config = dict(
    model='sound classifier',
    dataset='read English sentences (LibriTTS-R)',
    train_examples=15625,
    time_shift_ms=100,
    n_mels=64,
    hop_length=160,
    input='log_mel',
    spec_augment=True,
    win_length=512,
    targets=['voice'],
    num_classes=2,
    arch='wavenet',
    norm='groupnorm',
    weight_standardization=False,
    depths=[12],
    kernel_size=3,
    stem='single',
    widths=[256],
    mixing='cutmix',
    loss='cross_entropy',
    init='trunc_normal_002',
    residual_init='none',
    optimizer='muon',
    muon_scale='match_rms_adamw',
    lr=0.0067,
    momentum=0.95,
    nesterov=True,
    orthogonalizer='polar_express',
    adamw_lr_other_params=0.0022,
    grad_clip=1.0,
    steps=10600,
    batch_size=128,
    epochs=86.8,
    lr_schedule='linear',
    final_lr_fraction=0.05,
    warmup_steps=530,
    weight_decay=0.04,
    adamw_weight_decay_other_params=0.05,
)
Rows from block 8, named by matrix and row number. Rows with one number belong to one channel. Each number is 128 + 32 x the weight over its row's rms, rounded and kept within 0 to 255. All counts start at 0. Numbers have three digits each. After the name is the row's rms in percent of the matrix's.
# filt: filter width-3 conv, dilation 8 (model.blocks.8.filt.weight, 256x256x3), inputs 18-35, a 3 kernel for each
# gate: gate width-3 conv, dilation 8 (model.blocks.8.gate.weight, 256x256x3), inputs 18-35, a 3 kernel for each
# out: residual pointwise conv (model.blocks.8.out.weight, 256x256x1, transposed), outputs 52-103
filt.142 097:140121158107110116142114150120145137123209160134140132093163091123092136149091182125115095128117087140134153166182096122109124094130148040098127083109096152138145
gate.142 098:106167102118139152101126093086133126110149140101077120170148106148117129150143168123109100102122212125103135090151123161109182125111126082118216078210098124179207
out.142 104:118082130115064108079111144121143088155092097120121156133133133145111182099172190101127097146146152066212128068104161186121189150172163088060152089110131116
filt.143 099:152128175160087080111169139128084137152137125099143114122079144136084142105061175104137148074093123105149112157122228038098092078130077039061140105168026143142121
gate.143 101:087137087132108087127092153138159139120160121151111048112094099131115062136172140136075125114077145152077065141148163081156163132114119104120133101087113106102133
out.143 101:132134137099133114121068117165171080146140132105160106158163109165160117130165158131125098110114069166116155128130188078162165090162166138080137148103141159
filt.144 100:172118177141096162160128124108115111057099175086106159104074183139124100143108137140114111162186111157138104140164129149132136125119136118132140115106136149130130
gate.144 101:146143120082153147180118113140170189160136138130124151169119156116133093136117159156100105069173132112158166164182106120123089106135112084112200130125159101168156
out.144 095:143115146177081144083144085134124141130149174102141184099182117147170104122071077152165114114068069109073104134122169102140148154103125143133155117133109132
filt.145 104:084142160149066202108135097213095133157167098125099106124118100168151145117158064134140147081100126106082115063121113082143110144129135111100182105105148100118087
gate.145 100:097113148123106138105123190138170151142031147102148142114143196122123201175145135165099176084146098125099176137200135150124098094105157153156159081090134135142127
out.145 101:110129142101218151144115124149168127114127102154182136131122122149133106143105146154099170103164121077177179123153122129107137152120121106162135128105089120
filt.146 100:120135124137106067128147085167154092140117173135131128082162092150153114153100120158168148054150124140099131125087156119116156137139132107229121133160143163116142
gate.146 100:105125135125083151102154182084167179180157169164160106137158205154115157096091097172102109110189125119134166096088153189113106164110115129164163092141098089112153
out.146 104:122177105138103126167163138165205091178168152131122095122129101058100139143209124097127162144093099131181137088085149172158150165140083161135148107081101111
filt.147 103:136141049124130145153042103111128107082085091181078133092144128113136092116110151119127129070100139117099131108158114142123099118138105093111095171095064187166107
gate.147 098:121144124129066095128151145146146106083129076153098111128132116160129139142162118148132135111165092128102170163156161149084170135162163093144123145173077116139094
out.147 109:157084139124079133102126150103127159132106144074222120157127092132043158090080139097145133135097121152126097151105143159132162113101141071166115157129110093
filt.148 096:201121104156148135154122093192128180115112139117132168133165111166119113132115146040132121132161107130127089111159132095154142140123117129178158132168171124137079
gate.148 099:163127061123166124147132140096134139166155150087183145160124158143106099112118170136143097159074102137139120174132118124094145119146182144147062166149137115096163
out.148 093:136115160132124138106189087111151163144085162083121192130136077111158155098092165138175148175071108115151159176109109097117112081134037117094097105194202156
filt.149 102:160122156150153143072199131116105116091114145153155106101159041134129127107123118180135089066147166153090093082055178138160090084118087167073122196125170125139128
gate.149 104:093122079155092180160125104146141078112178111100108128128112164125119155091092183177196156139134113160123123106166113057129117106089104096117143159092072176186127
out.149 101:144136074111170081102128150118127179153147208074177116126157098146140097117151123148108132084158072105181146048178133121120103133163119104129151076142144184
filt.150 099:051139131159158094105118149143169086078172192094137106117103055128124201140114132077140076167109153141124171124096106119126111131120148188114116158075113141121134
gate.150 100:134150139121143132132138127059141055133042104166107119105121125163149100143127129142157174156080120153087134141148142150168128159095132175139178110192097091104119
out.150 089:103121134149175150143092102115163139156143121123108182162148170116153117096110141115123184149129126157120135107113113139077127120092118144123047132092089078
filt.151 100:120148130133125117143160100124140155150094127108159174120123147129132127137148163082148108183120114106125068093133167087133117151134077092123210101136133181102094
gate.151 102:125133172042094148120157187147145131130144150120167160147088179133106109129150136097126117177103149106127122140140147150123138124111102120214213122143100130175101
out.151 099:089126131150145094088090093127100122170187125087126149112202070176165158158159138107129163128168123135173135092169110126138118121134147142153119130137100182
filt.152 102:100094088138114155123084095139082175108132100104142105129143107161113142158144112079139092140117139132136135162083098110162145106137131083145118109122115124119135
gate.152 098:102131141105095140090095148126147115127129144198144135122102153132129136132132159149129145137171189093091145078191139171146148091100138164068155210111137130128138
out.152 106:172136157083136158124114133158083121132099068132130130126156148147108124160167116137106208136119173123071139160113107110090181127128128213096129132162181154
filt.153 100:167123086146096135131131088117156166135122155141118128182117123089084062130083088139099059158124106194107112160129110132128096150097154113125124019148166118080147
gate.153 099:102069138092146155132125146097148125082122136137202126108108154112124140174098100112112097138107202128132159145130123147135141103126121183101100150166145116069113
out.153 097:096104117078168167153160103100107163114138168077101151095101160167137130159117153148119171137134070139141142121116144107087167125125133109150082087157123140
filt.154 098:119130171165094155131094096124084091088159176092131074107121101135180160138157130124083187186083166126119172091150117092074180132142116153181121134127073102162096
gate.154 098:139127187105108196138169152132097126114132129120153095121058181153143094087141149163149146168182180092112131116087160103181110148113153148163143157113163158063112
out.154 102:127100079165165054124111164000116178074071188097117132130092047146120126123138103119175106131081106113187063125124102094098121104112125126135152137148158109
filt.155 101:109162105119129146175120134120150147169125106139186172213131172156155060091100075148061148174191103093123136093180104145137127126116111128132139088142123136167146
gate.155 100:146136101089106126087079060145136164118116152177137101113130162177066140095124095113132161124102162165111090076158076119146147131135109157184109151115124107109135
out.155 099:097076116160134123099132124118126177142112192096112086119084168189147170062128115106122150075154166122108145052141069106098147139112059071107104142169136191
filt.156 099:142128128108181161149147132121159109135114137120200126099144141137118164126117103106138183151143219131144176087137063151138161087140130104177112175147141213102110
gate.156 099:141146112091113156097117165109134131120143112061181137132152114115161102160151192149131158127166109116154103061123132136125128163096064202137119108131116103174147
out.156 096:128159145079034087101122166121165169137110084120116142153113146118153122112055099135108086126148156123123113084175194074140119090142101083099133115119110082
filt.157 103:199152076149115126128152145121131159136126132127153090089158218162140139124154127154112176087113106136145082116173119162153157172144117099120111094136108120111145
gate.157 098:128086119157142166128138082173124174104097192186148134109098138189137124134167135053148125131175090153109119132177134129142154192116174163160158077154098135105131
out.157 102:089086151138116124111151110160127141103147101121113169118144103122137109071153094102169144091135108088155047131154121199137113124113184090103148122092156134
filt.158 100:138113036133140118124145177159098154098134113134140179106086123142122131177162082133121161086085143138095136161155129116130104137158060178120158133109115131180104
gate.158 102:110110154130107110072166068096111145154126141113173089145096096175076133165135169177078186119149072122134128097103163123067132119109117162112148158074090090108104
out.158 100:140147110129120093081132151204100153106114134205106131094081151159158131172140165094068088116168123143172073149155125122083144171105154170158165156144103150
filt.159 100:105085173133123124045112117122109123124100154091109171142131128096162075177149158099107192106146123131114140125108116156150120104106088135131092119130119083140143
gate.159 098:134166117111144141141145143134152140126169113161126138124162144110116095087181120167136152104090101110106113131105116165187120129154136089177185075147107108141116
out.159 097:119146169126112077065122134090125138117109102108034182124121115124075106152084115151119140127059155135118089101164134119148127183140153112136140131139163147
filt.160 100:159102155192187144135101167100148156081136109149151109157101122072162152156132200148108146151089067163150103153181111150093086125139151113111053142186156127162120
gate.160 099:085125141119057108110089111108116124117151134108150137141078151137152146136126136105162138153103095091103144121150132127099137105132095052031113118183117126137128
out.160 096:130164154127122142148161091162133163133125086140100117096051156047161182157176105131097154118134151126177078081149131129154122170128123158118156125048154120
filt.161 100:097148160068096175083103137123141090123120139148112128134122209118109187129109159112067199089135108144080103107134145062149102124146131134184127099164150123156116
gate.161 101:133159068127121118123068111093077086090094179134158093163092143102135118126101107137130110159127156166087117154160105119138151102110208156111090032100090106155154
out.161 103:163113104130144124137105134134118142049077158105134121115118165101178139151140112082120140111129127126112109182120163155119107118085083167097132172118140127
filt.162 099:049087073091157125133133119096107105163115174098119115158131122129100137115127129140079093097157123049079089158063113106122177139094131206135107081183163174139126
gate.162 101:158157153177144122157122165126143124153162118096168108179153215156099136133126111098078123148154131126134127083140124137147124121181101134141117113163141151098141
out.162 095:133091105065093087136171156184147147145146123122104131155090132147105088169103084109164152108175074129118124114140103134150179123111110117126120112155047170
filt.163 099:167164185150141129140132073086143157129175114173099159129139127157080119166122129165071095085201147155132155126119104170162104158124085166114150087116121097166160
gate.163 103:057097098141186143131106116113122149100139089126073166077163158104079112156151120158140181107121101135096134097112164130090138122135138133135125100151115100092154
out.163 112:081110142092127156093155086086129121168143157057118156085137082184121110131114171111170087067102148168118131130093148052139134179195083101116105114126098086
filt.164 098:124131130087104136154111157089174122213086145108108136177127141125135146140162157125131105149103147106102101149144108136079122109122134188175114080071098087151106
gate.164 103:105143119120141079165144146096167140111135100118181108137105179143187180106144096154138104169220057136129123122145133104115137143119114079113107118126139130092126
out.164 099:174142150069088132209105111128134161149186142120081125111069095159134150137173177124066092143102181098116099125088070090178157136145118090084117049128129091
filt.165 098:109133094145138074164145141081135117140173111100123104095159149170092165085153156124107184132117075102094111137126185096121138177154075164157148107161093119096113
gate.165 100:144161140122084118127185097056101134083151144192169100159148117110128118142197141121076143143124139185079092053137138122105112143128109101160111182062077118146127
out.165 099:136124121080126089131142170115121065150160112108034121174113138101163136133083133144139133164158139158128160110083126185188118109093173118137099123130144154
filt.166 103:128142114129125128144153117107125099156099132126049139101089132132126171115101179127128142115147138081159118116123133119135158120115096148132199141129113106129165
gate.166 100:064129127142154124093107122094156093097114102103149127129144145141111060106122185128166091148115105096112134100171118115139139098119112139100134062121128128077032
out.166 096:156134149160109131067125107137159053171129101105140171123122158110170109145092153122064152125090142135115089120164126125165211082110160219074181167120125140
filt.167 100:093108107124075157128131112155161089175096179137134140149145127162137076196155075155095177128079120190125153127139133063112129132108121197050149158107128148093172
gate.167 102:164219156135129103138147136145144116191138113127067119099169138127120100097107081152128073221203109152119169158087146155085119094130144167134126138145122054194124
out.167 101:160127163132100097105110137118085152155103162060122131140100152188123199119119143146204120118122150114106105108056162103127074105144199127117078149136069180
filt.168 103:109137113070131150157126067140155141129128127133150219092083167159109083115137085095140129149157156150167074206138111139098148114128111122120168122119130082118146
gate.168 101:143146135084105127117095171152096153149098102088109160099133125120119159170115084133166131133143133118157178151139127112086165126140166175119068162118054155158143
out.168 101:167122111119135103094161097140163102132187175122114069090110097173112086046109190124170090171087084143136160136137108108145138143182100099100128155161188146
filt.169 101:170140178132141133163167112123134087091098135094108123180101149056096122108126105073111103098169136115151155149199075076122198160087125101143126186117176141122065
gate.169 101:081110140121101050101125146142173105073064100187109115045156176192146122128146098094118113108130158083131120136137114095152191133115133089150207112146130105130109
out.169 093:136181075135092135135121124130138119100191176145110151152081200179149125158196094138118099107162155142138150107095169104083124083120112148104080123122098152
filt.170 101:132059142114098124159141138115102141149128152133156118175099078141046176124034145172100153136100099122139170127109165097128116160079153148134137178161170161091162
gate.170 100:106159129074143124104134102128083132062030111128183118140210142102049143143137140068145120128178192135162153084089146113123096109103124172122132138156116108124095
out.170 108:100127154104115133082101124104108136177159146149111181209058098107107141076095122129089092069108121163144168119098137176140088073104094137135094107066126139
filt.171 098:160109141118138150099118120145156115132020154178180111163094105139153134142158086110084126049082118174116109082120074131067172139184157158079107117081142125087145
gate.171 100:094122174113153126103178149130128117112176117129132068100141149088078115108147131095097140150134163156138119111141133131086138108118104124190106146102100103124105
out.171 100:120090137107129100130170128132154122089159172137120179178134122113149021114191123134091115190194095171208194152155127173195144122164143161120140135125129122
filt.172 097:125152130106116110125107147155121107126198154123124108101077129100150157086147099133176085154075121104118107135107075153107169138127138234118124180125156144137126
gate.172 101:113128169081112100077156156127080183080098086095126119157175126140152136076128116089128062251161110120136137097111127093140111138145124158135169234101094144103161
out.172 110:106117156143080146135149178073127120133084150125094118097111150144156123101219061144166057103158146127095084127118140120099128158146094117131121122139136138
filt.173 100:138100112149162083090123144127149115121084116109145116124142075120090151173152124141130065140117084089117138118117144143138180151142168143165185182087139151142111
gate.173 101:106146189085136081107151100134165070162145120164100088102147087196149175131084107149164139172088115061141093147091120108205129121139154152187097132156118129110188
out.173 101:086114130111117127151148138123110122156167107136060191091122062140120124130132104115157117119145091089176123093152096145139103173171155145153137188178145132
filt.174 102:183135156121064080099104155127135107096095129151128138096157124192156154080099091124082149134159118095142097105141126118149162151150166089112138108095099155083138
gate.174 096:161167170075128145109116131086117151125109151179109138095119138105145144106119119161139078147086128094150121099093105191152144123160098081144167113162218175118151
out.174 095:078109170122160097070129144151126210124158174111093141196109151118071125115113150228076162119131122171138096075135174119149164144101157097181153153136116166
filt.175 101:136123129123087131114137131111086151120159155135133097129145123154076159161093190151110131095173177112150116097095124124112138127147132117143071109161069114123118
gate.175 100:121103132119139124166168162117197163155124162124119130106135064158098132134132137171129071145122124103148097104096074135080114151117145153071154097108196098127156
out.175 106:180154100142171164203084135085177156146107120111162097155143140128084084086119190133165105116188136112092157112140093159144080155155094182070135103144118174
filt.176 099:125127136127158127130098139171167090066111094145156134101076124123145082123118131066127143124096167191081111113146132135142140135123117081125175130083122156140048
gate.176 099:141168156125178173082125064116183255102121115131140161133161091101187112123148083095121191160083122125137181095125135115113138106159165168138180160140174095122185
out.176 100:121107125116059148145117121102185133148201115168081123138094081146147093127141145188127167156102160106227162113130040128145132147095066117111186139156076132
filt.177 101:138150097143153119115168103152067141166129131156127121195067168102170072132062105094089141180134129143156135129102116117119096134140150100104136133111160124117176
gate.177 099:098096115128153092114175110120122121070115150133117141155070171137153126122174074176070095138183120143148164082170116146156138147120125171074119068160108150086176
out.177 100:117120149103167156118118118167155162119181166134152087113130187100087135080123175109137099157133145092143127157117163130120143147135087139141194120063136142
filt.178 098:086169090164111118164140119101139098154162097104070079148047107115085160141171147123133151118201096135140176127143146106100123100119173151107108202148109178117071
gate.178 103:129104166114173127114116147079168190162132083146127082145163151080109144175156120156030140174093101109117111146053125084117145114122121089122135112204158052094141
out.178 104:061121056089156083165154079142129092144076092133121139152110118130105125123156121107128118093039096113133110110119131169177167112171141148115192093086145154
filt.179 100:078173139080167163138131105117107116085184171130128151115134131135143139167127174122127133044112149118166125141147128158089122110110160120113190131132126139200081
gate.179 103:109081132165149116105144155107112100151119153133127178151064111124070151060134079126083120173160138181103143127176102141132151107041125109111120167154093124159158
out.179 095:176137148155144125127157121119124169132255099116106027145119090144154126100153169172104105149107118151104130105132165124132146121124071159125155129147092081
filt.180 102:125163131123172103142133129104111119119215154159121055141101114151095124145153183140129180126129156130158117079106138128143126112167140184158080177121131105118150
gate.180 102:087119086052164131120084111101151143069122120149119165175206152162068101117119139195153099170100227116137117125166136136114126142121135142097147077177109157131144
out.180 099:139143120137157101165118096073105100128131149140165088083187157115096096094114122141100132110091094165108125077162117123105137098079127172130157144173130073
filt.181 099:162115116113136100169111153112148138152139118112104123139106164090139103176173109126076121158070081140098122102194084105090115152143135128108083108146156086168132
gate.181 102:160100089224151155105157111114165108167104098079155089140113139131141083074105157175184090083091171123159129105094169104118107085122134123162141138154171185123140
out.181 096:146117123070164112079146134142143153132137189125139129099104164172130122106125182184131127145128117169100088129135159146124141137101179169177167112099152120
filt.182 099:115036102146095139134127135117117127127164068184113109158152079144141047125110155095114175224118155117176133112104074091098145112150143080077165095140142107138113
gate.182 099:113157144091086097135058144182161099168058113117145136126155120107140079138130175157142159138136115130067107134139169176190164166108143144090044159082110136161156
out.182 099:117213123108146117136147151133098097100142170176115189151130120118102143121059163138182076162119169169139138079174101133074181148107133119183111114146148125
filt.183 099:143155140078155104140155171090133131124127129127116120121070182065154133121150125126160123133184081081144180118154131222120153108184122183140192080135103090112107
gate.183 102:148127115113198137087113118149134134158177237114134080135169119147122091130112154124143168092171065089072127167115144109154074159086145135140142092092101146161042
out.183 096:162173129112085109165112148184140154080108139109152142138142172119152175140137083155181087127110098202179145147137140127047089187163163175165105120195157120
filt.184 098:129168094166168123140136110126115136186146053140153104110102094116094123125129088090071146117142101139124174091111142130149117081142162159130088175074126126100082
gate.184 102:113162135154166174115155143159145200140170136129125137199106113115150186131172102161104126081052150147120103187117101150166081097122117161143164117077081175097178
out.184 103:122140077177099123148154106102148122138058162110103082186179043197070053154162121084126172199091145103093157158125071170095111105142125109056122129104142125
filt.185 105:152106128077111079119117095093140110131181135109147139061177132103093029135114129109144132134062146122100107117119107179139159127128171188035134069063181169101133
gate.185 103:118142125097081123128098149109099127126127117139137150185100070169137084123180082087176088184155135174162165119119123136121116118100144117129140183070103067110175
out.185 101:035148127178134138137086175083122124099196088128161144158096105174134116100134123135190121072173141098152154071103128144094104149089122182143142153126144116
filt.186 098:109104119141130096131202135080129087130098144098145077119099173177095124138095086127129169178115166156133150103139100097148192108163152130160133190075084130094130
gate.186 099:126095082107150139180154175134109122171068138099137122180122128095069135141181096112096113088123084135124117111111091181100138141117127088134129107131110141164070
out.186 099:124088219126149040163147156111131142083082098099081154147145120178107148143122128098102122136158126149090154162135162053134144121121108130150069130078117113
filt.187 101:127152123136080163152150130131160140103114154106098123144129125189103144169132140140137093109149142154101087152163114069111103138165123075111182129029156107098061
gate.187 099:132143108132111150124115134095111141213084095110144138136144123123099106072147100093141119142093095127099101096149133162139069121096090155103167184081089117139145
out.187 095:122128110128159155075096124035161174098095134142136172133076116144144196070116164164089103169177150133121026134096104113131185056080087114114110092146156118
filt.188 102:152144081152163111113112119147138135170126068091126094166146091142127167148094126140133157118117096077104078130113068114161111133098106158085115135190107127130126
gate.188 102:094113154080131136113147096106190160085120130108151093106153148160163144092118175128083100169181178175170135152115084135125145121161163134152099183146130076079122
out.188 102:166164160147049123114095109120084154130122179141114145157123170117139156177090099164100103147088106133139129128157131096124116114101157137165087148098116114
filt.189 100:115102124112123105120140080149081098171119088150112125121148125082181155130099149152101169132139121137102123185123196125123176144102121167137065092185148124121048
gate.189 100:103183115163140127134110096107154096132052080120102128095135135134127172124082123110080132132054132088154123133123130144139120083135098084156152136163108195113181
out.189 091:183074178108140138124163104121127138134177128116130126137174125094049166186087128085126144124121123130104162088135115130210155225142145116156142084118071145
filt.190 100:144180112118153148118165100174110139088095141088124173087143101074114116166152159086129067058131160118116122182151140097135086153148179113075157159177136173152176
gate.190 102:142124177153133134113147147117130101152111060136175147157163112118143150111101154116149082089122147128137111094139058157138133090049114122150150168182103168084181
out.190 106:025123136166161164109128163132121091065167097154110136103162141121189144108139147103097101104136017142186138167150081063102146125155121150140176088155141183
filt.191 101:117101102097161124156084118159172130107123175088075112073141106098124116118155115083158131131103171083096120117130072094171152138074129135092103053127144144088137
gate.191 099:151141122175134090093113139138135172130127134123113120146146099158176170174145146127147120180149067102100128161102104123134135115111116084161089123102101098149137
out.191 104:099082074135155141179167133099089102157151129204154123131131130127144188084123117191190141182104129097103099133133140125150080103167101130104127146165174107
filt.192 099:095102129104155098131142144147070186134123132156103160158130157160138132058186183134141175141138132150105113124131129107079111119124113196113110078142127080106132
gate.192 099:142099151097099043104154135111133146139149089185107193143091132170134127131124108140125138156208150142116134126138135121125131161116113147137121111160060121122132
out.192 097:123145154136115177058118138130176104158099157138159138115130162125195175133128141107194121141091144145090179133133093184146164067114143137155177181130143062
filt.193 103:162119119134112094075139101085149100149160104139182073197153122127150119110131160083087072105149106106123109144121082139142149139161131174145156061154138110140163
gate.193 099:116098098196119147091122102144072143125080097163145089124100176132131044145165112143139136052129147137144111128180125076119152132121137079205108118128139089089121
out.193 100:106140071076108179120107051140112185103139123102125179093128146149128053083165136152105092045121118091148124130178158042129046163105098165119136174127100122
filt.194 100:116187134145159159092134176125149155083150174125101158116147145165087200097138134115117094173100131116090104103136074076123134163168127106139087157151221117120127
gate.194 097:136130119096125093068103116115162139090143156136107198128144144168108122098126131118077124144209210109091154087148129177144101103078103088146141208199067151131131
out.194 098:135104126133139118106117179171110147155091143134138177130083213150119125113129152071095117160086119133147136120198130176123157113140130144068092031140125079
filt.195 102:167094111103145141088151076145149127130087141141141107134154137132108134133096163096108142154140097084126116098128196115124125101112115126113139147132190159144096
gate.195 101:217126090142142125116140195123126114060130077141088152124128095080131104177091074153106154114114123117113148131089124103122150093145146172080161094130072130116128
out.195 099:162169160136120110127153154109119151193130128137121081118109074166153132117168103142168146146106183052137141173107170101112145108128090111171115112153114144
filt.196 103:104088105132135052133165085117123152145106125167167168103173117082119114111163080114099162115133107124124157175127066117157118123123127109133168118136098123127167
gate.196 101:107148118111147118174077135164127179147073109110079143034133142164154118138153126135172128093166112136120163226087162121129132145167140161172091165106087138096183
out.196 098:127163152133152104163138182119128215122073142117123049181145134168078174116135193095175115151126093141082135086166139131111182088122134141145122151074093154
filt.197 100:176103093111144156149124179113115137132089168119111124137189129133161072090141180115125092176056138104130093127162103112109116120124132048049057148134092131121141
gate.197 101:132109082133114156150128087121170189198140111109136112150116132139138089145101093104065119143067128132116091102161196115119154106145143175102120082143184136126086
out.197 104:164147140109157137136095075180177098110172124152101120111087132148133143167111123088134104105103103121142104107149072061139106087135075131142157139105162080
filt.198 100:153133145084148139132076140133129133162137153098057118117191122071138164111113117121152076197130241121108147155073129101141062115155120089100133115110136156104147
gate.198 103:107117145149068125104114131151107068099120149035206080153165163118098121104090102120156150151131134090125152133143098180138135079146182078128133192148115169162073
out.198 106:096131102122135135146111088134059106168114145088149110162118126126120095179171157141087163107127093113143178077177091134161168172170185137135135153101038129
filt.199 100:179130164142178152149117146150103178177099163137090094097174160106115163132107114150138136128135153089169192122050112107114114137119136118149109139142130106144125
gate.199 098:112162171135077096147117152142091097157163106105158111118207179088113133160154168172121114174115099080155166088117166121141130075132146159153166165141141084158187
out.199 101:161149194118129135201173109152117115082104165070078132121113077148154090106130143082164137126147154115107179091168103093156134112143093103159135128134152121
filt.200 102:103174120140167125109101118162068064109159101098145140126120144116071101120138076065123134107104119115105140138165107118086163142138116125207157158152109191123183
gate.200 096:153093135047131161174143112107123121077094138101037138123093156142120099175151139134084120093114143153106135133109150088134170125103157096086115075128115134126106
out.200 094:143134137169098113164125085137178180150061138098114159201174135142137129157155122100149150092154111095171124148136094159107125107158130106091056114090146075
filt.201 101:124168187121125157133166082103121136145213165110162090113109112134152134138147153141121142103103129110128128131167139203103128152140189081063135148141141131070090
gate.201 098:166069122189098123181132111122141161107135142133143119116146137121105060140163098154096108143175103162085098119099059075109168139090166118175172186135161072123166
out.201 097:109166201140078090060086157149119066103106174150109067111112115118121138095160127180089172078204137159206161105135128131106120095101098159123105063138098155
filt.202 101:126132064153102171121137148093151109158169144162130136105112149131136086120121114128113116173181098135117124124099102128148161109137145196130110122163103151100087
gate.202 101:146127110120117152081068187117115143108023117130169108098139128063148140142119060107144096116085145089132087181144093103105170110108145171130138088129165125132131
out.202 107:107083143080115112092113071152170120084123104149104135114146107113165145082104099118128077153102176120027068135121098128137112132179118040144131108127127132
filt.203 101:168174132159100159094102121138134136129116119105165176125125098203090082100108141117109145109110085121106136163148152113113098156058143120154182132170167088128149
gate.203 099:132119150116136074171186161144151086064095158127155171181102109202093148143131152145144121116116124127148095130130101116154132150104143133105101140102086150083150
out.203 103:094083138093097105153111131106079133160078156110088108097133150115119204129165103184132058146161157131115137100162111141142131191150114109145139142129128165
filt.204 096:143164160122139118118126181129181148101141145192094127112139158105154121124140146149077194109106144129149115106155157082129097095123164131115149092131128168166141
gate.204 100:195134162119155120131167109137117060137125124128157140148156076139136147130165143115115156113135185135147204140125107146136149161145089087134141103091206140112135
out.204 109:112153146194092123145123125170120042103127141162100132115116090123153126052136124109132141111116116164150124202151136093125111164137135112173100121159136149
filt.205 100:123087161146139115090114169146131130167160109100160135097201137120109132139164135112149143107120128154094109153133126170177155134133081206099111103154188119166082
gate.205 097:153112109156142147110090096108175151084166142108101175157108184168160063198102085148140137094167070159133175078169117140126145147164089137118203171116092144137151
out.205 106:140138103114112153141120123094184143135101165113117127130086085127146064154120131117108161145110132148099109114058141111166097180161087132183139154093134162
filt.206 102:137110156160139089133062156098153083121074127115124180092136070155053127140140114138131136122166130134138179165151161137159140111109119114082141157103082167164135
gate.206 099:083148180128134120117131124118091163147137091081124086139086171116169097110095160132119108200106068121132089168112135123098106154144153178129078090116088072101146
out.206 107:172171128215118154104110129152091138101150114118129117152105123127112085123149137084077140198127120103119110132171130057096119104133197140122134183112195119
filt.207 098:185115090130166150154136092037146130093082104166056174182145197087148142102128119153141084120174081149053107137042127138144166159155181161146132168122094149097148
gate.207 102:126109135128127161193095127160109110110155227160172155161112084108090116132141121093113114116137162157113106129047105088155226152161127094108135151171126109146201
out.207 095:130136126118182185104059137185101137118193105131110136133116160108110108121148072107084102105164139119108116093139125099044113154099107125133131170124093135
filt.208 104:090070136121138131105119155126102163135175121141179115085118084140104146179121072138122123041119129141102097132139171114163086133121141047098127136165187135123169
gate.208 095:088144137111084133182134135081100154116161124117116117110098172080147160101185089138129086168215138148089160143109098109166081161125139099170138134131147108087172
out.208 106:136028124085134100062103111185124115133080132085107131119114048090095094077143133111116123073070151150140160082129154149136135123178000105076116095135168168
filt.209 099:107076166113133152106072120197130136180114048103105140152162125131092110164098097165115121102132179128130158140132127159182083119164127181160172194080116141124079
gate.209 100:174104163149120152129131143120143139106070168083066126105091180088194135097122095144126131163086255160122142105132136182118110132158130164067158106152100135067079
out.209 101:120130175132212100160115095060107120075191093159062134167079172121116066133099065140069085122158130171158141171151157142197072131109114112088106126121099134
filt.210 098:147119078183151108150083165104116094124105203089146091155114145158143075110105156133147128168114127130142115153109154108102161093121144113140141133160098111156110
gate.210 099:139125096141106163132098153133086180113132118168115129105125102129156112105062122135132156120115164120182133144170122170180108166086118169101121160140106052145106
out.210 104:099140075114144190162100103161144127084136112133204159124089157188114143122098123098115132112115133196120105124149114109170107152117156185181144122120145140
filt.211 101:101118133114141173172154130083123164105131119162053119130158137093137111210136155172064170117092145117136113138095114181090107139097118199178124103116122051192092
gate.211 101:122126142107132113088170101178092122148162133103191122120213130113115170087142144069123154074097128061128143172119118122138106108135167095169111161136114177157113
out.211 108:152119097099144136114127091072116187123150180130128151129143130070106156109130146123175143165121150170057067190139133198108093103121099141069149153147148155
filt.212 101:133086095150098114116101128111130140173171132099104121102118110188118134186132155177127167101118132105105115118151131101113094120162120126162132175151162102133185
gate.212 103:100187206078154179092108168121121179133130153076071121079144110062146110144138161141142144156158129072140134115072156123162129135121125173151177140143173119101103
out.212 109:164154157156179128190139104247146135073136117126109097095120074119136123141152123079161070180094113137138145114176148144131130142118105156160126129104136157
filt.213 097:094173186143133099096082109204181134144112158171097138143167147087141103129137109112160129083105110089059068185146162136146168155094165136085160158078091114099134
gate.213 102:184159135138088184147180133088134146073110097170130041150108128176174168130106099089166091152149150159143143144192157129152160141118123078117134122111154108133069
out.213 105:139175143178143167128141136139104090141147123154148129114153107103086111189100129119192066089139097103117113143124145136085134180134185174135115203117105100
filt.214 101:153173102115133124149070209185108141078189165103096153112123071102082153098091090086142084072151168052111096149166132127117146095152087084166113146060147106117191
gate.214 099:175142115133156121106113137116192128141125124133149117104129094148107107078184109153132132160130149098133128088152124083125169135118113156175112144120171172134179
out.214 094:120147179132096152150084117112106111142111115095115119133102190110097141147117173084121115095097062152094186163156182109076084126184135158151162183194090141
filt.215 102:115117206154113124092120150132125160167081145153091080145151088049114124170121130116109136109144118130149150123103174105131154128151152145162149175145165171090108
gate.215 101:161118129186106175135134088112107138073047148077135128134142053102150141081139108111076111132088124108103119196127094128085100142061138108089096164138106144104178
out.215 103:076128162117151073118111086071135136109147166128103116155143110138182158136071113135150164154169190095156054110155114172222132144150112109194137115097133100